config.yaml
arch: "convformer"
model: "image classifier"
dataset: "photos of plants, animals and fungi (iNaturalist)"
train_examples: 38949
image_size: 32
crop_scale_min: 0.7
horizontal_flip: true
translate: 0.12
targets: ["family"]
num_classes: 181
norm: "rmsnorm"
norm_position: "pre"
activation: "star_relu"
mlp_ratio: 4
parallel_block: false
inner_norm: false
drop_path: 0.05
patch_size: [2, 2]
depths: [3, 6, 6]
widths: [96, 192, 384]
kernel_size: 5
label_smoothing: 0.1
loss: "cross_entropy"
init: "lecun_normal"
residual_init: "none"
optimizer: "soap"
beta2: 0.999
lr: 0.002
beta1: 0.95
shampoo_beta: 0.999
eps: 1e-08
precondition_frequency: 10
max_precond_dim: 512
one_sided: true
adamw_lr_other_params: 0.001
steps: 9000
batch_size: 64
epochs: 14.8
lr_schedule: "cosine"
final_lr_fraction: 0
warmup_steps: 900
weight_decay: 0.2
adamw_weight_decay_other_params: 0.05
Rows from block 11 of a small image classifier, named by matrix and row number. Rows with one number belong to one neuron. Each number is 500 + 40 x the weight over its row's rms, rounded and kept within 0 to 999. All counts start at 0. Numbers have three digits each.
After each neuron's rows are labels from the 100 images, of 14976, where the neuron reaches its highest value: "top examples" is what is common among them. Only what is clearly more common there than usual is listed. The data: photos of plants, animals and fungi (iNaturalist).
# fc1: MLP up (model.blocks.11.mlp.fc1.weight, 1536x384), inputs 0-42
# fc2: MLP down (model.blocks.11.mlp.fc2.weight, 384x1536, transposed), outputs 0-42

fc1.707:545479553523544476548499524494585462450542456455446461436508501555542498522513484478495524549474542488570524464470492487499510533
fc2.707:458474648529546487468459542460432463432543555426551473553540495527513437521543551416493434496507486497530451490489476470473499517
top examples: phylum Tracheophyta; kingdom Plantae

fc1.81:478480550486505476468515462456478520535479503498462562490475538422520516428428523528458465470478446529405472481473455497503509442
fc2.81:456450519517451544523481480461463523522524441519555465550548486483499477452539495517452485515579547467525508504542468435497481540
top examples: order Pelecaniformes

fc1.122:457488550466494442464497549472450497478490471475590471523476466485499541530468430494504479553522558521417564510499472451520542521
fc2.122:417530551498492509468489491510544449546484535466479509510519561546491514465515471572547430497465456520499479463491537470454529498
top examples: order Lepidoptera

fc1.636:534464564493537484530543486564525507523514491533522525526469468511523500450535433496528453520487531498549429496451545447538521483
fc2.636:535490490510403532493569506499435441491505564461500509472501487555541483508482538520513543556485531513492526479415497524461551535
top examples: phylum Tracheophyta; kingdom Plantae

fc1.284:469474522437560503500497492458474499511515509479534561424554397604518565508446462480426527508502519511520563460563506575496545478
fc2.284:533529564524495482495629468541510545503464525499501528481518529594555511473486517500568455469519468473575503537492492583462490496
top examples: class Magnoliopsida; phylum Tracheophyta; kingdom Plantae

fc1.115:525501505545547510478496474453497448497526419544428460481517508536543517542492473511527501489544472539428493467459536508397529504
fc2.115:521465552521555507484508515579535435509569515477438483507533567446506557453459453545472429510443604512466546512481594494465498471
top examples: phylum Chordata; class Aves; order Passeriformes

fc1.7:459422472531506545507486466396498528540516502593521555477424512516547588433517485498488511433542490542531486504493475537483556489
fc2.7:516461501506501500438470456509571467543443505432485539436551438486441382581437492490370443579502445484436536493447507492577519533
top examples: order Piciformes; family: Picidae

fc1.645:525567521500488481517493503476575465503484508505449437521520537584527568440550503526518566480469525513530530450482449497574463440
fc2.645:534554537493514530457543513545541498501553520518489462458570465564487440484522496453554525496514463479413510454506555525533491458
top examples: phylum Chordata; class Aves; order Charadriiformes

fc1.12:452531444510467515442510448412512538500483469509458519503517539444511445556543504488500513504404544422470453513490471511450470470
fc2.12:452456578537429486495468447500442490453573513518472511489515480441540525513457442520551459525508465523500465525490538516541527503
top examples: phylum Tracheophyta; kingdom Plantae; class Magnoliopsida

fc1.307:566500509480511460501545531455486591494541487500439443499422459600628415509558467482550470532475501439550502507491483501486562471
fc2.307:468537460540507566474527522509542502436546502468550464526500483525538492510528454566556509448469453550520452545529589524528501472
top examples: phylum Chordata; class Aves

fc1.709:588525484458469554543503521467468585469468588513488470472474607523470449484569476492440476535438478489545489532496519475516454510
fc2.709:521523524419563470417446497527496464556469507482511534529499472456495544516465546518512482489486456558529501470474521434496494459
top examples: class Mammalia

fc1.381:479454476482544458500471460484546490477447502466536519473450528479501496478486503596471547518489504474527498504573516509618503438
fc2.381:563514400514503485579441495494527513523510514533564472460489485450488522489518462546429544580586601500444492550469474545467528545
top examples: order Odonata

fc1.256:538502467452520524554514519481562528484538476507519515563449527485569411527454451550429567510497558577512520508465500461517523492
fc2.256:493554500515531499525533493502463521512513538416532541520507525526536467568566540520503533510514506526431500482538563554548496488
top examples: order Lepidoptera

fc1.531:565497472496487472504514474517575560519526440461538440495528459480540495505468450497451494538435540516454511518486558482449543445
fc2.531:533472504541547532456546598477449552479510559517465542513414486480544443450520495506541500500501422531496467436540564538510438489
top examples: order Charadriiformes

fc1.78:588494589499482506530539496551504508512515480553526511515477450515486568553481605524448421524522493481498506512444459556482525521
fc2.78:471471479500443522399480486531463481514452523416538493494485524567477478533461507534514482388570563510545496465579495505484511511
top examples: order Lepidoptera

fc1.610:480542418451465480520484555447487502523540484531482460493518469512580465439491501489514479479498505519492460516552535496442468477
fc2.610:503559518515465463506504507505449480529482528489546494466539536474468517474475591417556523467496477455531452558468410489459473549
top examples: order Odonata

fc1.603:520548529432562511570406503516565404572531524543546437491508454513550510499520484536545505505558523530546409406578538539391596479
fc2.603:525496399458503456523557541527445493500548546493553489491398528440498508459487537532552512487502422450535496533558514406438520516
top examples: order Anseriformes; family: Anatidae

fc1.219:497513525412572533496533531468454509473498481522536528423569470579485563474454465435398508518479536517545533445564520514465569417
fc2.219:487554557558528526480610449554525491509429539465443556506528521562562493501532565553550443469507475463559497482501498499470485520
top examples: phylum Tracheophyta; kingdom Plantae; class Magnoliopsida

fc1.359:456547484490488529536598471480507516544483508506438503496478558488522491528512465451477480519508543508522522495529460555517501563
fc2.359:526478498454480526489567541517504515536524511487515528570488528413483522478586437546607466402508479484494505516513499447574508472
top examples: phylum Arthropoda; class Insecta; order Lepidoptera

fc1.43:513551492498505568483540519558488575473526475494467430509520459616469437558593469444451548417372509413539510489519518504453483489
fc2.43:416503441623453447504426480475485476503465441525557485470448504454404612577504452509514454443565484513499459554524554546454450505
top examples: class Aves; phylum Chordata; order Accipitriformes

fc1.654:478441513459483586505467464457436567523519489495452431496503542476495480528532577494393501436589447510408497481540495456487503463
fc2.654:468438485498569481478504461551513517537531485574497528508521511506487508541474526548495505465510505529545564453458460560488505537
top examples: order Anseriformes; family: Anatidae

fc1.412:530473532594517462508496461498528451473547479459522540533459455515496520413529578552398506425481526522504473509484486502444543520
fc2.412:514555475540534479475552552462524481486557487583541549513451413536507460485516448442510483485432564537522495414472425426508508497
top examples: phylum Chordata; class Aves; order Charadriiformes

fc1.731:582501426423549528493477462426577433509469501450474502456469518484529450538534563574469475461540458452549433486531539541516545489
fc2.731:412520560448512539513464506555446424436461545517508479483520550538450476526496433497575512515535427477508464441498538457523530515
top examples: phylum Tracheophyta; kingdom Plantae

fc1.720:508502443497441514550482571558420480570451473444467451544461488428498531518531506476490514462522481561483477492468516426571524418
fc2.720:473504576435536532496513403521543475450497512523534497584471463482478396576490491507502443485489457528548486473545553511495448483
top examples: order Lepidoptera

fc1.286:512499562471517569504511517506534486467473436500558466451515450581456441507556495502456537518419576430503482416516567504502534445
fc2.286:473479418575508524417506513419469483454533558510482549485454538489418598481520503505488496446583521477544528508601471455495487452
top examples: order Accipitriformes

fc1.404:515454467428458453524456500539504496484491526494491474526493413497587566496519492576474471476570503560522500473482466546440569466
fc2.404:452536526477567515480437444504487439483476525547545574519479523542475562513451492465535478523446481482512492422437573504470518558
top examples: class Mammalia

fc1.748:525608518550503519512456536458430488562519508436493455556405522437431466512511518513474510479467447448516517464422505508515513490
fc2.748:462484476488557520501531455530469471491565530590488546448568471411525484595446536503529533519518441481511470479467522532450522472
top examples: order Anseriformes; family: Anatidae

fc1.104:449495552506532431521500490493580496487496562528467470554465526497531438527489570497548607465508547556489514503546507501538459493
fc2.104:553514521454560464530480530502557507551441533415447559426460411517531436596507509536487490440500599470515516479517449459513529508
top examples: class Insecta; phylum Arthropoda; order Lepidoptera; family: Nymphalidae

fc1.563:553548443496466455440476458476505529497491459475568509498482512523468465488526418601568506450560539498453468465531544448519527514
fc2.563:467486479474517503537456532471458417480481559469489522461483478485413550477499491556621478510457487515415462492449582401437500453
top examples: order Passeriformes; family: Parulidae

fc1.317:570522523593471488471513470509554580496581443427516480527524489571494464507506475492475498459500548513493500552552418547557451473
fc2.317:476476490489453490491476490528485512518548468477492523582591443615586492466420485482509501505504494517498501558564437551566507522
top examples: phylum Chordata

fc1.524:485459505541508433469535464465525462543453440503593567548472520503570551507447498552525529556522515494458507528423459484533522465
fc2.524:501464504476437516534484424552529544523505517521542466513470483585409459510457506429498485474562530476536506568529496506544494477
top examples: order Lepidoptera

fc1.502:468503438518456502514531527433541476459545462503460451452509489473516486507538443483479504545544563451541519526474525491527460497
fc2.502:527497552561503523489568457517485522411505538476548537438545561424487558498535547484531511477446471428445501547459525506435493547
top examples: order Anseriformes; family: Anatidae

fc1.32:552485500390565515519472518446444546596477460515533498504549473512468492526519497430469438475426479484497526534460529420488534470
fc2.32:495554525533475506543492572500503478424445455541458440508441432524452492511554507597477500480496453470532470437573461528532547478
top examples: order Piciformes; family: Picidae

fc1.331:564481472507458444503536567455496485519496441498454496530528496487406482420521421527462498480484575461556488502478416460482483500
fc2.331:498463505566437508469550501521559513464558511550534556496531496580442447580484529474555529449492534458458509556500517542478507501
top examples: order Anseriformes; family: Anatidae

fc1.169:589509487568544458495496432521598480436472422418471528498528526567519544483517488435535558535462504517509476519530503494552561534
fc2.169:484521482466514453497441462457513509469427525494515509504491463583483465548585560501497495468463460543495532493578443477514506486
top examples: order Lepidoptera

fc1.309:480492559481489565515531493497480420534533528485486560530444532556540370448479526508499499507553529468511472509522552505549506422
fc2.309:483541517503541485477504415495460516457493530475508464442605522551466538522506475493538579482432468510483536487475462501516510460
top examples: phylum Tracheophyta; kingdom Plantae

fc1.551:489468451496506496557567460417507477474488468450457527455488523521484437507546449499396405511523537532536578535514508505518496427
fc2.551:497454447572596539499433521535485485499515514529512472542479482547527487480483576455459552418469529479476503497479524472553431455
top examples: order Passeriformes

fc1.705:496465523458491445484556579453541580591536481426578516513582473467468472484442488487524509486530517580490445476503543506577532460
fc2.705:426482448449534556563423488527418477460443453557509476502499497531544544536450485495549503465485475479409445486554461537485445520
top examples: order Charadriiformes

fc1.154:516462529443510529527556472456517476450479480474463534460464500592531395539554507471463555566564501499496491484543450510495505550
fc2.154:500530522442527473472482507571503472514463574460512411463453445497447497561529523519543556577569554464479517468437516471575495456
top examples: order Passeriformes

fc1.763:446442517537437500539531449430504522502497534511483518455479532525424448415548467524528487553495463526492508481495527492535450586
fc2.763:489473512553500513480534448544491522550499530514494494448497535467538513484440457521531510536491517510408547532474521486441495506
top examples: order Charadriiformes

fc1.318:482535488504458563518514514478543489540464505498444521449459489479558398439503571533460502546525524477548482501505444435501449487
fc2.318:422475503484501485456442438425469510498490499465495450507586558482548496501456506459500550463463503488455500459447414547555501501
top examples: class Mammalia

fc1.54:529493520513514473469555468512500542555539494544541495528493501485554571499439541518476507510609558462518509521491430559495488560
fc2.54:434505531467452505416433433483468478538491547506524561481529485581440417552518468442546481444512448497576513478501464547489553496
top examples: order Lepidoptera

fc1.217:493499494582481505468585461571573502592558490515475518475469521498473541542433482492510408534521528512512535600468492502427528470
fc2.217:458506544507502485484462538496505507535508509434514461517429463510455483553505513476445532511583501468469514466525449518498426521
top examples: phylum Tracheophyta; kingdom Plantae

fc1.337:482516542526486499535464496526525544524559513548444492482525482419459485480510523501466570441559510497499480442474564536443534501
fc2.337:467558495508504515459462510474518543509440529461510427491509479463479480523540483484532514513463578632471580545589442542533473443
top examples: order Odonata

fc1.291:475485540553486473430468437512515574566517545477501557476425476495572487424508545496494492516565477506519501451510505584503474443
fc2.291:494497518512473463439513528479402538467498519465523517466542425481530531525492554472579470570464504485444541510533436492589493485
top examples: order Charadriiformes

fc1.364:461517495501582512481558496444420506444520512528540589525425470481556548394460481496415462489442484471499490428468526446473520538
fc2.364:478532535591461480509434499492487504556503476527496530508470469528527462516566541558475464431451511509545506463540532464493525489
top examples: class Aves

fc1.21:455536448494536491429459488491593473511481558515472451517476518506506447475516493561516521505516521451517488465483526501517473517
fc2.21:478506527506494532600573497488515533529491535449432521535435449531552522466512481482534573545529466508466496503542469553469496511
top examples: order Passeriformes

fc1.488:540502557486517558549517449542512488559514547497509458445555530488477511537495508571514487611492518486533513527466568497449522424
fc2.488:522507531545532435476489457514451517491505495483464529454511456459483506533485548535601508580502395528523520412481579579475530482
top examples: class Aves; order: Charadriiformes; order Anseriformes; family: Anatidae

fc1.163:572474516512465518543569494494425465501434485523481524420479480511576524507415475467500536558540457479528484501461474448487591493
fc2.163:415478488490471481474497496493439493448481549469556523521440516480500473490502495403565480477505550500531432490472465489591483532
top examples: class Insecta; phylum Arthropoda; order Lepidoptera

fc1.388:645458411472445496447514470450503485549552414485431448519465475543473568485470546592457515515461540484530562574481484468481534496
fc2.388:494437598562455510449556456518566525476410519573523505526497549541451495540528518443537517486541466549480451519467533467475451510
top examples: order Anseriformes; family: Anatidae

fc1.199:480493566577404471521514561568468478563505487475508495501539487581476520473547540575498484440479495566520432464508531491500511548
fc2.199:512544522391465518483476486488517482451514549523490551472507486493413468464537548567531480499511431533539410486498521436461486446
top examples: order Lepidoptera

fc1.439:567473466409454430534481435445487477483522549485480502487488428485538434551489506516481429447582481492495477480504434550469542449
fc2.439:469559534477521535513441472517499428459473569530550586499514555536462515530450446450529453512472475486506503453459585475511549541
top examples: class Mammalia; order Carnivora

fc1.569:539429515512561541456495492483483491516481538461461495419546536554539488547560451535565437522560450463495477504490519489485565450
fc2.569:459502508502505538564493511580485445482469488450478493530541472489498513552498509531551498460466544504536488469507471525486451500
top examples: phylum Tracheophyta; kingdom Plantae

fc1.756:519515475490498531466503474455482561530541505528494476446440454533536437489462501505483454466541527469471564490519540506458608433
fc2.756:460527521539519590445497477547559471524478493527487512434469579572500518567449521505498513523465356505538523500436574549493490534
top examples: order Anseriformes; family: Anatidae

fc1.194:510495457509563436595492537434488462486477482561466533505506497416581478465395547545457523398528468463523512494463478544502507533
fc2.194:458447527487475516516458447590473590483468485505542496498502517495557511463496456491527478517532548549478512580506455460518524483
top examples: order Pelecaniformes; family: Ardeidae

fc1.360:510477506440535547459472538506484444505473481443454415454504543507540493477539509552574485444464547417577507445465481488470483466
fc2.360:505477442515472508514481461601480518458481482513505512487499513581413494588526501494424486436488542538461442450520504567462557481
top examples: order Passeriformes

fc1.336:422462569536522493536582558436466435538486492507400411477457481480550491488506527540495512474490584535495471433491411487504570438
fc2.336:494445565517585486551538512471475514602520482554482571535443542524559487534517481500475561499519615432479459542548449485448579517
top examples: phylum Arthropoda; class Insecta

fc1.140:518446532553487553563461484513513529566587532501551441474506451470453419396521537459435543489538440442508471533488512584500554504
fc2.140:486487449555529447488527479450525522404504515511506549470517444537548551530459506498554477542510468478565513472604453536521477495
top examples: class Aves

fc1.211:538515480503449463475459489500519513478515525484530501463483521490528393508483448510497479503545575507499553471553509487513473497
fc2.211:359525513489509535519460529548526500479498528473486499489470486468540452435623561441534515485516394527452474490488464514479517523
top examples: class Aves

fc1.675:514463510513496427579506515509509502425485411449507449528459549555493440488488514475497481535460536529505528571470444514549425465
fc2.675:444466509473465499497516592461529514493535496550511522511577452509521460440455538492476511543449456485511529548460475543572493512
top examples: kingdom Plantae; phylum Tracheophyta; class Magnoliopsida

fc1.11:573505493529559631555465475471506471485519527502484561458460468535517475495555518516450527459581517413520503501559566445564448504
fc2.11:499452570544537490505482524433360473461489566521526534473494533512545512477408487438591546486468510499560494529573493546512514490
top examples: kingdom Plantae; phylum Tracheophyta; order Asparagales; family: Asparagaceae

fc1.132:529425495541446522573561503455532521476497480501476516578515470506472525521472501494491462441519521464517491558451455539516560469
fc2.132:493502516582501455505528430459464491514541552530494545460503501537559482494463526445536523472456485529499410503480431448514511552
top examples: class Aves; phylum Chordata; order Accipitriformes; family: Accipitridae

fc1.533:490439492514452459537583546548548498535523480503508506443534521541473418587487492517425579608584546503499553498549505488466432554
fc2.533:536557502499480458504478465491481520517470590451465492476505453506524473508492443510505452529490526506443479473440445566574528441
top examples: order Passeriformes

fc1.213:531486492537562533508478455515516533555487481467437481477529481468511538473472458524538544534582508467476463503465504455477472512
fc2.213:516501611476459432478498505549507470502535522505545435473503522476484471501518523498506560574460512483532471492533537544497524493
top examples: order Odonata; family: Coenagrionidae

fc1.644:543595526569555423521548517491488534501473465473466470491533528476402422453463502456530521512569508491529481445534487472491548436
fc2.644:435496542463483511462463513512446569514513480466554547510535540489464542517481481527537514492543443457503501532486442382498474515
top examples: phylum Arthropoda; class Insecta

fc1.181:524517570527476495472478407490504448538490566538490456480494503464536486526499540479519476471511490395533520543499536504438499537
fc2.181:503492584565505469470421462538487475551487501449460509487437506577491501547492507545462503475504491428489465491442535452471491521
top examples: kingdom Plantae; phylum Tracheophyta; class Magnoliopsida

fc1.598:500516574481509502497563459514467557521486484399491446549499479475443482466547509477442497467533541480453443554500466531477484546
fc2.598:499488456559524480463510490472431471439460553568476518440536541454521506514407504504554483487415472467538478520460560499526481497
top examples: order Anseriformes; family: Anatidae

fc1.730:477465465584436401508531521501448479441468506493418493527545469467493517509503474527565512520535476531472574501465487476512539501
fc2.730:527532529423546556512509510569523458476494559471505550472502503503484461526514475486481588445417461539518370451589544535452474442
top examples: class Aves; order Charadriiformes

fc1.620:527528506577524455498481426522533495510536505493459488545496483545516493558464572470446489430488512490539531512541441503434482479
fc2.620:522524514541558479479453512430440446557503529500424491496437560504576468503471515507502534445517473507508463561512479488490479595
top examples: order Accipitriformes; family: Accipitridae

fc1.490:476508485427528501551520550504529534531452490513462447526458522498515476517542542533511476412535499474536546494479537502504509513
fc2.490:511501484535464557428533490507482494403473515495507525553505459538472531459496497456384546487513506556492473498532516595538540521
top examples: phylum Arthropoda; class Insecta; order Lepidoptera

fc1.593:494468503546509593527453509514487593460489476534555542500494492441488492441489590558486463432570489563512549518499505513487503452
fc2.593:513541507476555465482469566453545545479458503525478494512594526551482595479566496464471515486507479500473508506505485512513444472
top examples: class Aves

fc1.538:503566493420479547465495530479501549484440435467455501492443477487506460483434470543513451436474502511457531534472478486509487530
fc2.538:475500436523538526566507472538458527413517528565530504501548511455446516512512472498522551518465463548444449508514556528474509511
top examples: order Lepidoptera

fc1.622:472559543533521519593485457465449511523449491428465482520500494440500476459482523455488430516532469591506490498460505498498502453
fc2.622:485565506549472517444515525520509570493461511406544493463506500492523449453544536541515492477491441544464540495514502560509520522
top examples: order Lepidoptera

fc1.323:542518603539478473497556584496478523474531504520525525424432559521541430524511593541414490467481531454565454489426526531470526493
fc2.323:473523480524464493478496503514436527495500558499533575452557421493510514522528536520572518571576422504500465468524486480454503468
top examples: phylum Arthropoda; class Insecta; order Coleoptera; family: Coccinellidae

fc1.580:593515430543497469490533506558544538546536503498430431546454496521532509498524499488461488490541570491516490496445463475474509461
fc2.580:478483495546462544517543499528538523466436435532526489511470458555451507579504563504474563447504564530493557624481533545533484466
top examples: order Passeriformes

fc1.582:491489538492498488494475509474496512509577442523531456510539496505567559474433559515454445514559512540590469496471530497468500506
fc2.582:476489523444488465528527488508478519460483539441547571449461483482493439534513501556560443494508455503521501477566500518496476471
top examples: class Insecta; phylum Arthropoda; order Lepidoptera; family: Nymphalidae

fc1.345:533436480553511527485507463481553451425518499436475461461562508467498530451533444529473535514511494451543488511507500540469426446
fc2.345:512465436488513521478475492444504494465414487538498458490488508510513481492518549539442450492464443520560508460500425487496525507
top examples: order Piciformes; family: Picidae

fc1.600:517531525505477543455484520451503513511481439456450440477507488570505504486492497521515458453575483538462469531480516452449485485
fc2.600:505519569530517527532518494553491477482525499473463472520488500532493535511487547557467514512478501524434550496510600505471546469
top examples: phylum Chordata; class Aves

fc1.431:533590524456505546553429473442566466438473456495525527485455441522498490453479600425474451442494511458442448475427526536419585477
fc2.431:498512370483550493451533521485462510442515578544537425585449600486512423411467437512572534481488471497525481498571528380545470556
top examples: order Anseriformes; family: Anatidae

fc1.457:407522482591489568444590475451486504509542439543559529555589516474512504472494546520509525487532465504552532579535468437471460480
fc2.457:548490476467473489581504494522453464468493503481485468441476437465504544523512517506538485500409494424400454395500443462506526526
top examples: class Aves; order Passeriformes

fc1.138:519409488456507480555460509505501488573581547531453489459551530464510526509502445494432490524456516558523464514460523512473525493
fc2.138:467530506505470534439451437490519560478518499463544489450521510473436424576507504463483502483571502480467524455533480519533452487
top examples: order Coleoptera

fc1.229:456420491537523472511466481491475483437540435570514511512517526434463494452490412472490496470555487511492451462510464524542524555
fc2.229:547552379595553499499511518469512468520590528459463496434452503494508502506566443532454476445428502501490533541523531549515517464
top examples: order Passeriformes

fc1.475:536466531515523516534557422480514493513489559473530454489469500515469500567489515443390499475512514461517493546514466551480466484
fc2.475:516502407484486407539533532527524563455512514560509471518482539518434569510459538491553434495547462506572543566561548520544470478
top examples: phylum Chordata; class Aves; order Charadriiformes

fc1.197:511488515395476471500474481446505447553446478557523442479535496592576598524502528474434531522554614531504462499509547530449581501
fc2.197:478483544432493454504594467533540560496494549532535537453493507491565515481480574474498530465563512474557502444463417534475501529
top examples: phylum Arthropoda; class Insecta